{
  "vocab_size": 32,
  "norm": "layernorm",
  "norm_position": "pre",
  "parallel_block": true,
  "inner_norm": false,
  "width": 320,
  "beta1": 0.9,
  "beta2": 0.999,
  "lr_schedule": "cosine",
  "warmup_steps": 660
}
Rows from block 6 of a small CTC audio transcriber, named by matrix and row number. Rows with one number belong to one neuron. Each number is 128 + 32 x the weight over its row's rms, rounded and kept within 0 to 255. All counts start at 0.
After each neuron's rows are labels from the 100 clips, of 14976, where the neuron reaches its highest value: "responds to" is what is common among them. Only what is clearly more common there than usual is listed. The data: read English sentences (LibriTTS-R). In brackets: how many of the 100, against the usual share in percent.
# fc1: MLP up (model.blocks.6.mlp.fc1.weight, 640x320), inputs 160-319
# fc2: MLP down (model.blocks.6.mlp.fc2.weight, 320x640, transposed), outputs 160-319

fc1.421 [136 148  96 128  81 105 147  60 109 146  57  70 146 152 113  92 136 178 106 129 120 135 130 124 156 107 118  61 158 165 178 130  83 188 157 117 178 123 105  76 116 150 175 107 120 211  94  90 138  96 133 129 153 105 116 116 134  93  53  89 103 166  66 154 112 132 130 101  94 133 122  48 163 117 185 151 119  79  96 149 145 113 128 115  99 162  91 150 159 117 135 187 121 163 143 102 158 150 102 130 164 117 121 131 122 118 154 105 115 180 151 158 105 131 160 162 135 112  85 204 151  75 120 146 118 134 105 131 108 169  97 113 118  97 133 108 157  29 169 172  77  60  88 137 101 168 147 116  69 166 137 115  94 172 176 106 137  95  56 169]
fc2.421 [150 118  82 139 193  80 158 120 105  90  98 134 101 162 117 118  99 150 161 132 153 138 136 135 135 114 140 216 141  99 122 129 104 118 102 110 131 142 135 118 171 144 112 183  80  63 111 172  96 138  77 157 147 128 207 124 131 100 103 161 125 149 121 151 144  62 102 114  97 212  96 140 161 103 135 120  89 118 159  86 122  72 104  90 118 104  96  94 170 151 126 164  89 163 104 116 139 165 125  89 135 127  90 170 102  75 137 133 125  92 119  94  90 150 132  98 136 141 102 122 144 122 105 144 177 140 174 148 189 152 148 152 159 116 107 100  85 142 101 147 172 129 138  70 134  79 100 103 119 131 140 116 142 126  31 152 159 128 137 135]
responds to: the word "i" (47 vs 20.4)

fc1.227 [140 114 118 151  83 116  78 106 150 139 128 148 122 162 127  78 126 170 138 104  98 117  99 101  86 107  95 166 107 131 169 169  80 155 146 127 127  72 136 152 111 140 145  96 108 126 147 155  27  97 185 167 139 147 164 151 127  86  94 110 114 100 110 117  90 120 126 129  92 200 164 133 163 154 123 128  61 143  36  66 127 124  94  47 134 139 160 154  76 119  97 168  83 111 115  85 155 150 126 111 158 114 133 112 115 210 188 133 195  74 125  62  93 112 168 156  84 163 166 146 144 143 149 150 108 144 165 103 175 126 148 187 138 126 183 154 135 107 126 125 151 101 115 170 131 158 146 143 167 101 155 144 160 174 122 122 176 134 162  97]
fc2.227 [193 141 107 109 168 156 146 146 120 159 143 122 131  97 173 126 177 135 154  89 125 138 110 109 127  85 122 136 108 159 167  46 158 142  93 193  98  62 122 168  96 109 132 124  78 160 120 140 109 146 101 177 139 103 232 137 143 124 188 126 122 115  96 105 171  94  76 101 109  62 153 121 159 112 146 100 189  96 127 124 139  87 109 119 103  89 139 129 138 139  19 147 151  66  72 108 150  94 137 181  84 137 150 124 149 131 128 154 201 163 232  81 115 123 158 163 114 166 181  66 116 144 111 170 101 135 100  96 159 152 174 153 132 142 137 143  98 158 136 142  87 131 126  94 146 105  69 120  93 116 120 152 153 154 148 123 128  80 183 152]
responds to: the word "i" (49 vs 20.4)

fc1.291 [115 135 121 127 121 134 108 162 113 192 145 138 107 128 137 167 126 119  90 174 187  67 143 123  70 156 138 164 128 144  77 152 132 116 181  65 105  91 117 137  73 104 158 117 132  45 176 157 191 155 144 143 159 129 129 203  84 124 130 145  83  98 178  80 112  89  83 125 147 117 112 138 151 151 143 105 111  86 139 134 134 146 100 138 134 168  93 184  85 149 155  93  94 149 141 146  98 148 184 154 120 113 116 156  92 183 168 198 147  89 129 177 136 131 171  77 127 148 126 111 124 149 146 154  85 156  82 164 126 140 136 149  76 135 179 131 180 107  79 100 105 152 141  92 227 131 196 100 130 168 102 148 116 150 124  72 100 130 164 145]
fc2.291 [ 83 120 102 165  84 112 156  99 217 143  71 111 140 125 119 163 131 120  76 139 132 145 137 181 194 104 109 168  81 151  94 117  74 161 116 172 106 145  71 192 104 192  94  90 175 163  73  93  91 101 122 137 141 106 222 129 178 151  90  99 156 110 118 130  87  79 144 149 105  73 148 100 103 158 110 160 104  98 169 147 148 120 132 150 149 128 143 151 157  72 182 137 114 137 134  96 127  88 140 101 172 122  79  80  96 115 106 165  94  43 109 131 176 162  97 166 110 169 103 161 139 155 107  79 122 154 127 188 118 141 167 147 136 128  89 142 108 133 165 171 113 119 117 128 119 127 104 204  52  93 103 207 178 130 183 149 137  67  58  94]
responds to: voice: female (80 vs 52.2)

fc1.262 [109 142 139 190 163 159 137 149 118 117 109 156  78 111  47 151 105  73 113 140 121  47 190 128 132 139 139 140 122  57  98 133 103  87 156 109 119 119 156 152 129  96  92 142  97 119 160 147 112 110 163 133 133 120 156 113 138 100  97  95 153 159 158 130 167 150  92 112 200 156 122 159 123 125 137 105 123 135  99 156 131 162 102 127 151  93  66  85 135 189 151  81 115 157 158 146  81 155 125  98 188 113  89 164 141 132 127 163 140 117 125 151  96 192  84 122  80  72 109 151 143 141  88 131 147 145 150 146 125 110 156 159 134 175  93 146  78  63 153 169 119  99  95 116 124 141 163 110  95 170 148  84 119 141 178  88 110  59  89  93]
fc2.262 [165 128  95  71 151 122 119 108 150 116 104  70 171 110 133 125  81 151 159  81 124 148 156  87 154  96 136 102 116 160 116 134 223 104 132 103 131 168 105 126 122  87 147 133 149 178 110 162 126 131 188 119 117 148 117 131 122 131 120 155 134 102  93 152 175 179 119  83 134 116  90  96 100 124 134  67 121 132  96  93  93 110 113 127 131 143 107 171 163 119 103 107 136 155 158 129 143 113 117  84  52 119 150 104 122 133  87 197 105  90 122  94 169 116 168 124 150 171 181 122  87  83  90 163  92 132 156  87 151 119 166 140  37 102 102 150 166 170 124 104 141  85 123  95 126 110  59 145 168 141 148 120 110 127  93 132 134 185 108 177]
responds to: voice: female (80 vs 52.2)

fc1.98 [132  21  99  83 158 178 125 177  97  77 167 174 101  98 119  74 114 128 159 120 150 114 154 163 110 125 205 146 124 150 121  84 110 212 123  49 108 132 131 118 134 168 113 120 116  92  80 127 111 155 147 121 177  87 103 120 116 105 105 117 102 102  69  93 131 170 140 125 140 108 129 119 101 161 116 109  70 115  79  93 161 143 149  48 126 186 160 165 122 158 148 133 117 146 140  77 106 121 142 185 157 119 138 167 106 144 109 124 111 112 147 167 144 121  90 145 166 121 179 118 120 136  78  97 159 148 138 101 118 118  83 144  90 136 121 140 148 145 159 147 139 119 165 116 201 108 142  34 103  88 116 140 185 105 128 146 190 154 150 111]
fc2.98 [144 168 121 128 124  77 156 189  93  95 100 149 108 114 128 133 173  78 176 103 132 139 120 179  89 170 121 110 107 167 111  37 172 129 117 178 100 160 112 132  95 146 111 143 105  92 124  95 123 133 124  70 110  91 114  89  91 111 116 107 167 165 104 151 144 113 139 101 106 137 143 108 186 103 107 132 114 137 140 124 156  39 107 132 144 127 108  93  91 167 160 167 126 146 103 149 164 112 131 115 174 112 138 144 109 140 109 146 113  83 181 132 115 138 137 155 113 140 108  78 137 145 190 157 185 152 106 165 112 194 137 144 132  77 153 104 120 143 133 107 153 164 158 158 117 159 129 111 108 157 176  77 178 110 182 139 158  99 171 123]
responds to: the word "his" (33 vs 10); the word "had" (26 vs 8)

fc1.195 [143 142 141 109  60 101 101  95 141 101 128 159 105 116 150 171 147 154  87 101 187 151 152 200 101 191 144 102 107 175 111 166 136  86 125  80 119  64 123 116 165  42 126 163 153  50 133 140  87 111 143 136 136  80 144 210 137  96 119 109 140 130 134 142  88 156 123 137 123 108 147 118 192  69 169 183 173 126 139  97  91 169 124  81 123 128 163 137 144 151 181 125 145 153 161  55  47 151  47 128 106 164 140 130 124 127 123 137 120 130 150 135 159 130 152 119 157 124  87  89 183 160 105 126  87 147 112  92 153  97 176 101 131 131 166 139 178  55  92  63 151 118 120 124 122 187 151 117  79 148 148  99 108 194 134 128 115 116  77 129]
fc2.195 [101 110 114 101 152  71 111 132 113  90 139 179  89  86 136 158 165 127 108 116 127 141  65 150 125  63 118 136 129 117 161 124 111  74 181 190  56 128 130 135  77 129  97 114 123 142 179  95  78 135 120 128 124 118 142 106 170 137 161 145 117  91 104  82 174 157 102 138 104  95 162 163 161 135 113 101 175 132 145  86 136 145 127 127 109  76 148 157 158 111 132 137 143 114 117 112 132 116 161 122 156 141 108 155 140  85 125 152 126 119 145 103 126 120 199 162  94 122 109  77 177  70 112 106 145 139 123  51 131 161 121  97 226  64 135 144 121  98 168 171 163 151 174 174  58 134 155 157 166 123 176 170 192 119 154 151 145  91 143  93]
responds to: the word "his" (30 vs 10)

fc1.498 [162 113 127  93 130 108  89 192 110  89 144 175  92 213 143 101  86 161 186 138 119 125 150 182  87 112 141 159 134 112 140 125  77 131 122 154 166 112 143 148 133 127 129 142 100 112  69 122 140 194 182 131 155 142 100 150 134 105 130 141 185  90  79 136 142 142 133 163 121 130 172 116 109 121  87  82 106 139 101 131 114 100 147 112 140 197 111 137 142 105 129 149 121 114  95  75 111 170 163 188  84 108 137 122  95 168 138 114 147  96 153  64 137 129 180 101 140 121 188 147 142 153 101 125 175 127 107  86  56 145  68 173  55  64  68 184  94 112 175 143 151 147 113 190 192 116 135 136 126  69  95 171 160 112 115 144 176 100 136 130]
fc2.498 [146 120 147 132 131 129 123  57 156 151 177 122 111 123 107 134 158 137 105  41 127 101  88 126 170 123 156 134 118 162  76  34 181 145 131 145 118 160  85 103 123 107 108  87 155 121 158 147 167 141 145 129  73 119 138 122 133 171 164  83 128 127 158 162 183 134 124 122 108 185  96 130 161 162  89 147  83 107 168  52 154 137 166 159 178 122 154 129  76 166 109 126 190 132 183 126 127 123 141 106  99 111  63  66 156 141  72 143 141 101 195 117 150 105  48 143 119  45 117 141 150 106 177 119 134 111 149  94 119 181 167 138 182 150 138 120  78 184 144 119 100 178 188  97 124 121 116 161 144 184 170  95 123 177  92 191 138 119 146 102]
responds to: the word "his" (25 vs 10)

fc1.553 [118  40 123 123  81 114  94 170 103  76 106 152 111 210 174  97 141 162 112  77 155 140 130 126 127 127 113 151 107 108 174 182 117 147 137 111 117  73 114 115 147 149 122  95  30 134 122 116  48 123 139 149 131  79 120 156  82 106  94 156  95 119 141 102  73 133 141 110  86  89 116 136 149 122  74 122 136 116 103 144 127 154  40  79 149  95 143 166 125 158 146 129 110 122 142 107 175 154 148 107  95 128 153  89  79 101 171 142 167 155 190 122 120 123 153 123 127 128 137  88 143  71 146 143 135 116  98 119 143 106 118  89 162  89 106 112 187  94 166 137 136  48 161 149 160 154 181 127  73 130 104 152 131 133 138 102 130 111 135 143]
fc2.553 [146  95 102 101 134 138 114 151 146 145 113  55 139 121 120 148 204  78  97 117 110 151 136 120 138 104 120 140 145 102 135 184  99 105 115 174 103 121 145 107 153  90 174 161 110 129 111 150 194 124 147 188  91 156  79 181 164 133 135 110 152 101 142 124 138  72 103 137 109 199 157 115 178 136 107 120 136 101 108 116 151 117 106 126 136 154 144 118 152  98 143  88  93 146 141 148 170 158 219 174 115  97 163 135 164 169 158 121 122 126 146 102 158 164 101 141 120  41 122 203 155 159  85 160 144 129 101 149 108 122 141 162  82 115  99 115 127 132 161 167  80 199 156 183 126 134  96 125 119  98  94  85 128 148 137 108 131 159 117 132]
responds to: voice: male (73 vs 47.8); text has "until" (28 vs 0.4)

fc1.443 [120 143 136 134  79 121 129 107 164  99  79 150 134 135 130 102  46 157 114 169 154 162 163 170 116 121 131  86 109  83 203 108  79 148 117 108 110 114 123 126 134  81  72 131  97 124 142  84  90 130 140 163 109  66 134 137 155  98  92 117 145 155 113 105  95  75  96 132 132 135 165 115 114 104 153 118  86 122 158 201 107  70 147 133 179 111  84 163 161  85 173 127   0 177 101 158 171 169 135 123 184 131 132  85 133 118 126 126 149 118  99  63 162 137 110 169 113 173 156 175 105 159 102 209 101 178 156  98 143 139 153 139 191  71 127 124 131 109 139 149  98 115  75 183 123 116 153 113 125 116 123 181  99 178 192 107 142 112  99 130]
fc2.443 [118 116 156  68 114  89  62 178 110 136 126 105 130 190 113 103 194 127 108  93 117 114 133 106 148 103 145 164 125 148  32 149 162 103 167  85 182 124 184 106 196 152 121 113 111 174 129 193 153 134 148 123 155 108 103 131 101  65 122 136 159 138 116 117 138 208 149  79 126 103 141 117 194  80  87 134 122 139 105 104 136 113  95  80 155 130 134 114  79 169  43 154 201  57 133 103 115 129 125 127 110 141 131 139 145 120 137 169 101 106 201 140  92 129 118 116  90 116 145 139 115 156  96 129 119  92 100 126 139 125 110 172 102 148 156 154 122 173  68 147 123 103 155 162 125 168 157 109 132 132 116 175 145 109 114 121  92 103 181  53]
responds to: voice: female (80 vs 52.2)

fc1.66 [157 129  75 109 111 125 140  81 133 182  37  90 110 185 129  99 119 124 111 112 161 138 137 141 144  93  99 113 153 176 175  88 121 184 139 117 111 146 152  98 166 108 170 120 174 155 146  99  98  95 180 118 116 141 143 147  75 150 121 101 128 118  35  73 158 109 118 118 129 142 218 104 130 110 150 129 110 104 126 121 162  52  93  89 117 162  78 146 117 136 170 129 128 131 126 114 157 158  66 173 137 176 124  85  99 118 151 149 156 152 109 164 165 122 144 175 172 136 101 144 124 151  91 147 117 109 132 157  92 128  78  81 132 177 156 136  90  33 191 140 148 111  91 113 100 186 122 121  95 112 104 162 127 184 147  98 140 106 102 122]
fc2.66 [152  75  89  88 119 163 148  96 115 162 113 141 116 115 154 120  80 137  82 178 131 181 175  96 152 113 101 166 104 122 110 135  92 104 178 136 191 129 162 168 101 198 173 144 129  66 137 142 179 146 108 167  92 168 128  93 117 111 125 120 126 161 135 192 192  72  94 125  96 187 170  95 105  83 127 160 112 152 103 174 122 111  74 115 101 132 114 141 150 100  51 183 133 131 125 121 122 150 129  86  70 120 183 173 158 113 102 136 140 139 121 126 108 153 184 103 125  73  99  79 117 145 175 173 119 117 171 144  80 103 108  96 154  98 140  86 102 104 155 146 146 136 126 132 103  66 150 155 203 163 148 154 133 142  92 190 174 145 171 162]
responds to: the word "i" (48 vs 20.4)

fc1.362 [195 124 114 150 111 121 116 163 122 152 120  84  95 142 117 110 164 131 115 134 127 134 164 161 142  72 179 114 183 153 122 136 130 154 114  71 109 150  88  70  41 107 115 156 107 160  69 106  99  66 157 158 147 117  89 159 119  97 152  93 157 167  86 166 186  70 101 117 145 144 109 130 158 121 105 107 109 178 112  78 122 111  85  71 146 139 127 121 128 132 141 178 120 159 106 105 145 157 114 186 108 128 163 110 133 141 116 144 166 101  81  57  61 184 110 199 116 111 116 134  96 140 110  97 113 144 144 115 150 163 112 145 104 155 125  95 120 109 133 122 172 133  50  98 127 140 160  91 123 129 101 114 153 140 164 120 115 116 106 136]
fc2.362 [131  96 111 148  48  78  45 139 144 100 133 144 171 121 117 122 153 164 107 135 190  80 172 192  90 147 150 112 125 120 100  95 165 109 177 160 119 146 130 164  88 127 153 146 110  85 145 151 101 135 137 201 119 107 151 142 109  80 129 111  98 168 120 156 146  95 100 106 157 128 118 124 133 122 139 122 118 135 157 159 138  61 148 115 144 115 171  74 116 147  79 195 115 112 109 106 141 112 146  76 114 143 111  78 135 121 111 110 176 129 125 131 138 121  93 148 201 140  88 117 175 156 157 116 113 141 146 107 149 139 148 115 145  94 148 207 154 135  64 161 152 116  85 150 182 138 150 184 118 114 148  57 133 126 101 166 166  59 193  73]
responds to: voice: female (79 vs 52.2); the word "he" (38 vs 17.5)

fc1.625 [ 86  88 160 158  84 165 112 180 169  87 104 126 148 150 121 124 154  89 138 100 126 138 144 172  94 116 153 187  73  76 201 168 138 130 162 124 140  94 159 110 128 156 180 135  80 108  95 115 137  79 151 193 136 102 124 130 118  49  42 173  58 168 146  53 131 120 139 136 117 105 157 116 124 182 126 151 132 151 118  68 168 194 122 133  97 117 131 109 152 137 138 129 101 100 139  92 103 102 178 168 132 148 122  95 119 124 178 105  84 135  97 148 160 132 124 192 144 138 158 153 137  96  84 125 180  97 116 166 157 175 111 133 150 196 126  76 109 124 152  70 157 123 113 138  91 167 158 116  83 179 204  85 149 110 123 119 124 128 113 118]
fc2.625 [ 68 123  66 111  84 128  72 145 112 140 103 144 126 106 139 122 111 135 123 161 126 179 134 180 164  38 157 138 124 169 113 134 139 117 103 136 105 192 109  81 188 164 115  98 103 162 116 148 150 141 155 190 117 118 162  50 112 118 133 108 109  97 131 151 163  90 119 129 125 150  81 119 110 117 152 171 167  98  67 182 156 115 155 145 127 149 147  92 107  83 142 136 166  69 119 117 118 133 114 142 155  98 134 153 153 161 175  90 175 128 136 142 127  90  74  86 169 151 139 114 179 104 121 115 126 149 189 173 131 149  84 120 139  95 178 175 111 155 191 139 162 127  86 112 125 121 117 168 173 128  91 138 183 120  67 168  99 130  86 113]
responds to: voice: male (78 vs 47.8)

fc1.338 [ 70  98 169  96 134 176 113 162 183 104 166 112 120 139 122 113  85 183 124 147 120 146 163 132 138 159 184 154  95 198 172  72 138 150 175 113 122  71 154  95 177 119 126  83 148  98 117 144 192 100 186 126 127 162  97 124 132 146  50  71  87  87 158 128 127 165 100 123 120  98 143 128 145 134 129 121 111 162  70 112 150 145 146  92 128 154 137 108 175 213 137 127 128 122 204  74 120 142  86 172 144 114 112 112 122 131 120  89 136 152  87 185 109 123 130 129 119  88 161 134 133 141  72 154 185  94 142  49 176 107  53 113 108 147 106  72 148  73  90 128 184 140 164 109  92 122 117  88 103 155 135  87 178 153 128 153 151 142 109  88]
fc2.338 [150 105  83 113 106 127 151 119 156 175 158 141 191 124 117  73 104  86 163 139 154 172  76  96  96 146 116  66  82 137 183 145 181  87 138 185  67 157 115 118 170 148 139 154  87 102 109 192  84 170 137  96  75 147 146 106 153 152  92 183 112 147  87  79 157 162 138 157 158 135  60 177 182 168 124 136 186 139  83 122 175 130 129 138  77  91 156 129  43 132 110 135 179 172  48 193 142 106 150 112 107 108 114 148 133 139 121 147 114 165 118 117  55 137 142 113 134 131  87 138 166 148 139  43 131 141 161 123 102  93 151 113 127 163 102 156 145 211  99  85 121 136 150 134 103 111 133 112 114 109 144 162 168  86 149  91 149 151 120 175]
responds to: voice: male (84 vs 47.8)

fc1.623 [130  95 101 122 115 135 130  95 144 166 139 131  91  89  79 150 113  86 127 137 143  53 114 136 101 142 136 111 135  98 119  88 112 130 168 161  98  70 135 121 161 119  72 115 154 118 130 142 163  73 165 145 117  89 153 139 120  89  93  89  84 144 122  60 131 115 137 107 115 201  98 138 173 159 163 154  92  67  78 135 144 181 125  99 194 156 134 111 104 180 153 169 119 115 133  80 103 153  63  86 181 157 128 133 150 196 161 178 135 138 130 161  88 157  99 152 122 165 129  88 146  83 164 106 110 113 114 190  62 179 169 137 133 160 103  99 166 122 125 143  91 173 155 135 166 180 166 130  96 159 188 140 121 149 116  83 110 114 148 142]
fc2.623 [184 133  99 107 130 127  75 112 209 120  83 107 188 176 119 105 165 146 133 101 178 111  83 113 159  48 152  73 130 137 162 172 109  71 155 177  95 161 128 173 117 143 135 109 154  98 130 165 145 149 164 157  95 131 185 127 119  85  89 108 147 139 130 176 122 120  89 182 201  95 145  97  91  53 170 140 105  73  96  95 173 130 131  96 153 135 158 152 128 145 142 103 142 113 149 106 117 128 154  95  89 101  93  80 137  95 120 148 155 160 132 127 154 146 134 121 149 102 115 113 122 133 170 109 112 113 110 106  86  72  92 162 126 124 128 158 144 136 131 115  82 169 134 158 124 148 149 203 123 130 187 155 102 136  91 163 121 169 107 158]
responds to: the word "little" (81 vs 2.5)

fc1.481 [119  92  99 133 121 152 137 130 145 134  89 128  93 149 145 163 138  81 106 127 136 170 171 121  87 146 147  68 141  85 114 124 129 114 147 142 102  97 144 159 140 101  77 187 149 164 104 141 103 133 182 193 144 133 111 104 115 171 118 111 132  82  59 168  91 158 140 176 138  71 113 138  47 129 135 182 100 120 134 126 146  97  85  87 185 113 143  92 126 133 130  77 146 119 143 139 105 139  93 114  74 129  41 148  98 114 149 156 121 132 107 141 187 189 100 142 177  66 113 181 156 120 156 123 133 162 141 147 136 165 133 177  75 129 155 168 108 100  82 119 166  48 107 113 177 147 196 156  94 127  97 170  62 116 163 134 143  86  53 102]
fc2.481 [133 143 134 159 108  76 124 146 183  87 162 140 116 138 158  88 194 148 137 137  63 153 133 150 150  58 162 147  96 165  90 126 162 125 178 101 142 177 133 182 166 130  99 119 142 144 133 185 118 132 145 146 112 119 116  79 187 141 180 104 125  81 167 188 193  72 195 183 104 133 150  80 176 112 106 152 124  99 160 116 132 130 172 111 149  93 171 157  87 120  73 115 155  71 212 161  95  46 124 114 106 131 151 131 145 140  87 150 137 121  98 135  84 116 103  99 130 170 140 109  89 107  84  97 127 176 118 141 176 153 147 137 141 154 122  58 138 139 138 163 141 156 161 119  97 183 173 152 153  56 193 115 186 112 118 186 107  57 119 116]
responds to: the word "his" (38 vs 10)

fc1.147 [ 84 123 131 195 116 144 121 113  52 135  76 106 135 133 183 155 154 159 113 163 132 127 170 151  91 208  83  94 124 144 119 139 155 110 135  81 164  91 114 136 110 137 125  93 112  42 104 153 116 123 126 137 105  80 153 152  99  77  53 138 158 154 112 115 111 113 154 144  89  71 132 127  94 202 168 196 140 102  60 121 130 140 104  66 160 112 161 121 158  87 133  97 134 115 125  48 124 145 157 105 136 113 130 126  60 144 154 204  99 154  98 206 170 128 195 179 128 158 131 136 180 136 141 149 129 124 139 177 147 117 133 121  61 113 114 136 163  79 108 107  91 107 142 134 125  88 145 149 112 175 149 141  98 139 145  80 116  81 147 110]
fc2.147 [182 102  84 115  76 129 144 128 133 193 108 166 110 137 116 181 130 141 119 104 116 126 114 164  85 111 104 155 152 166 169 186 119  16  91 143 119 174 131 104 127 155 134 167 105 143 123 149 182 108 137 114  65 145 137 113 139 165 157  79 108 122 126 138 160 148  94 114 154  89 131 149 155 104  88 165 155 100 152 131 108 118 120 134 171 145 149 131 112 107 100 150 147 125 170 119  80  85 143 163 134 118 151 138 156 150  64 123 112 151 124 128 127 104 142  68 112 172 167 134 150 105 128 129 123 145 157 171 162  74 130 128 134 124 108 107 137 118 127 204 111 191 178 145 110 116 120 147 134 188  83 172  59  94  75 158 131 199 111 150]
responds to: the word "asked" (34 vs 1.7)

fc1.517 [ 87 148 145 106 147  90 132 116 145  81 138 114 141 142 154 147 127 120 102 124 134  56 116  74 159 140 118 136  85 153 146  84 128  73 118  73 211 132 140 143 176 154 139  71 142  84 149  65 146  60 115 148 166 152 175 183 134  98 119  74  77 129 104  77 105 119 115  78 123 104 139  99 133 159 143 167  88  80  67 159 154 124  85 157  82 131 105 181 134 116 138 112 150 187 162 115  39 195 134 105 126  67 150 118  56 168 135 177 159 181 152 178 129 118 136 116  74 126 152  91 142 120 193 165  96 147 111 136  83 123 116 108 106  81 115 169 119 122 145  88  55 140 101 102 113 152 140  89 126 185 110  65 133 129 135 118 153 193 156 125]
fc2.517 [ 84 151  74 173 159 147 168 164 118  99  82  76 131 110 120  81 126 126 102 139 142 154 146 141 168 125 134 172 119 105 127 132  95 149  91 126 100 140 123 182 128 164 110 161 129  98  80  85  91 183  20 165 107 111 127 100 128 110 113 109 127 109 173 117 164 105 136 133 111 112 168 154  80 158 131 106 134 160 107 161 108 124 132 206 154 146 118 139 100 153 150 127  22 122 139 138 183 123 169 130 129 167 169  93 111 169 147 129 162 143 177  47  98  97 115 157  55 127 136 112 146 120 126 198 131 109 156  99  91 145 159 116 123 139 129 103  69 122 122 115 207 152  78 114 110  72 114  97 156  81 152 134 101 126 124 153 163 115 129  89]
responds to: voice: female (84 vs 52.2)

fc1.379 [ 84 144 147 122 130  88 132  80 126  90 102 167 111 121  73 115  83 115  85 120 152  98 112 120 129 174 118 112 117  87 112 126  45 107  77  87 164 123  79 134 156 128 149 101 139 108  93 102  66 143 111 211 173  72 124 154 135 138 125 112 152 172 112  96 117  85 102  73 100 120 115  93 106 190 153 191 109 117  79 113 129 142 112 116  98 134 116  99 125 143 191  82  95 195 138 105  59 121 137 114 158 109 122  97  71  84 146 148 115 172 114 121 117 209  83 148 141  98 129 124 132 128 212 161 155 157  94 153 106 129 152 102 161 120  49 104 113 159 135  50 153 152 136 106 103 110 112 107 125 152 130 134 121 134  95 126 133 129  76 123]
fc2.379 [177 175  88 129 163 123 116 146 118 113 100 136 112 142 115 154 125 150 163  63 121 109 134 125 146 142 148 116 159 111 115 118 106 105 128 118 113 163 164 114 100 127 167 135  36  94 116 146 155 207  86 148 117 162  87 184 128 113 157 150 166 192 145 137 124  80 154 144 134 188 167 107 104 130 140 108 145 137 131 154 132 118 144 155 142  79 101 149  83 154  85 124 105  70  84 136 179 155 146 117 160 140 145  89 153 165 116 118 151 108 154 161 110 141  88 128 132 128  42 137 155 177 159 208 185 128 143 127 156  94 139 106 183 143  79  78 163  79 140 139 156 160 143 116  72 100 120  97 143 125  79 161 162 145 121 162  82 172 171  87]
responds to: voice: female (84 vs 52.2); the word "not" (83 vs 8.7)

fc1.409 [114 130 130  97  99 154 186 143 101  88 107  78 115  91 143 155  89 146 112 157 127 138 130 150  83  96 179 131 123 154 101  92  91 101 170 116 103  97 131  71 229  68  50 137  70 130  89 142 118  84 143 142 125 156 166  96 146  51  99 120 147 142  66 146  91 142 153 121 136 123 195 106 159  95 136 115 130 127  71 114 156 126 180 106 162  59 135  66 180 181 120 115 113 146 170 141 146 118 155  96 133  69 181  94 109 105 128 170 110 121  97 111 153 123 112 182 140 139 160 165 127 118 111 170 152 123 146 139  75 112 135 115 122 155 141 119 128 104 175 215 151 185 131 147  92 137 105 126 148 158 142 117  82 168 149 141  85 114  98 153]
fc2.409 [174 124 200 149 150  84 153 151 141  67 115 111 143 156 101 171  85 125 162  83 164 116 130 137 137 159  84  80 159 102 115 125 164 127  94 150 166 119 135 127 102 173 140 137 158 104  81  77 123 191  89  80 192 146 141 143 102 121 140 121 135 110 128  91  71 114 118 155  86  86  78 139  59 157 158  93 126 173 136 144  70 155 116 138 103 136 123 103 128 130 120 181 103 117  64 132 111 185 100 115 129  93  63 137 107 109 125 153 116 168 121 191 160 117 127  57 137  98  77  98 119 142 150 120 160 147 165 110 132  64 130 111 158  97  90 106 165 117  99 106 173 122 111 126 140 129  93 132 146 145  74 154 125 100 124 148 148 173 110 141]
responds to: the word "i" (41 vs 20.4)

fc1.512 [127 201 175 114 111  90 147 155 128  64  99 180  87  94  35 132  77 140 161 159 122  83 122 102 112 118 125 150 127 159 125 133  67 114  86  74 102  51 138 124 139 129  82  76 179 116 143 132 124 130 128 165 177  73  95 169 135 155  96 111  94 157 127  93 144 108 103  67 153  69 155 106 165 107 190 218 105 100 163  78 122 130  86 129 104 125 148 106 140 165 183 153 119 223 180 117  94 115 128 114 146 135 164 139 119 139 158 153  93 105 119 168  77 103 129 131 133  80 143 145  87 132  98  98 107 126 103  67 130 128 133 111 113 157  85 152 134 134 140 109  96 128 134 127 134 157 121  87  71 185 214 130 145 153 145 141 102 142 169 111]
fc2.512 [115 106 136 124  89  89 120 142 181 183  82  87 168 142  84  89 124 132 126 126 168 125 121 124 140 153 110 151 145 125 198 117  77  97 119  88  91 158 136 136 159  88 134 142 148  72 133 128 137  87 159 163 173 150  84 149  75  55 112 132 189 142 107 198 116  84 150 142  55 118 105 137 129 174 142 124 141 103 143 122 172 110 159  76 140 128 142 156 153 110 144 177 128 111  65 131 146 203 176 107 148 109 140 121  78 122 107 114 166  97 136  80 106 176 105 139 137 104 100 113 136 168 163 141  62 111 160  98 150 127 110 152 117 151 110 160 132 131 128 156 129 109  92  77 140 131  81 148  95 108  95 103  88 118 151 129 169 102  82  69]
responds to: voice: female (81 vs 52.2); the word "her" (27 vs 7.7)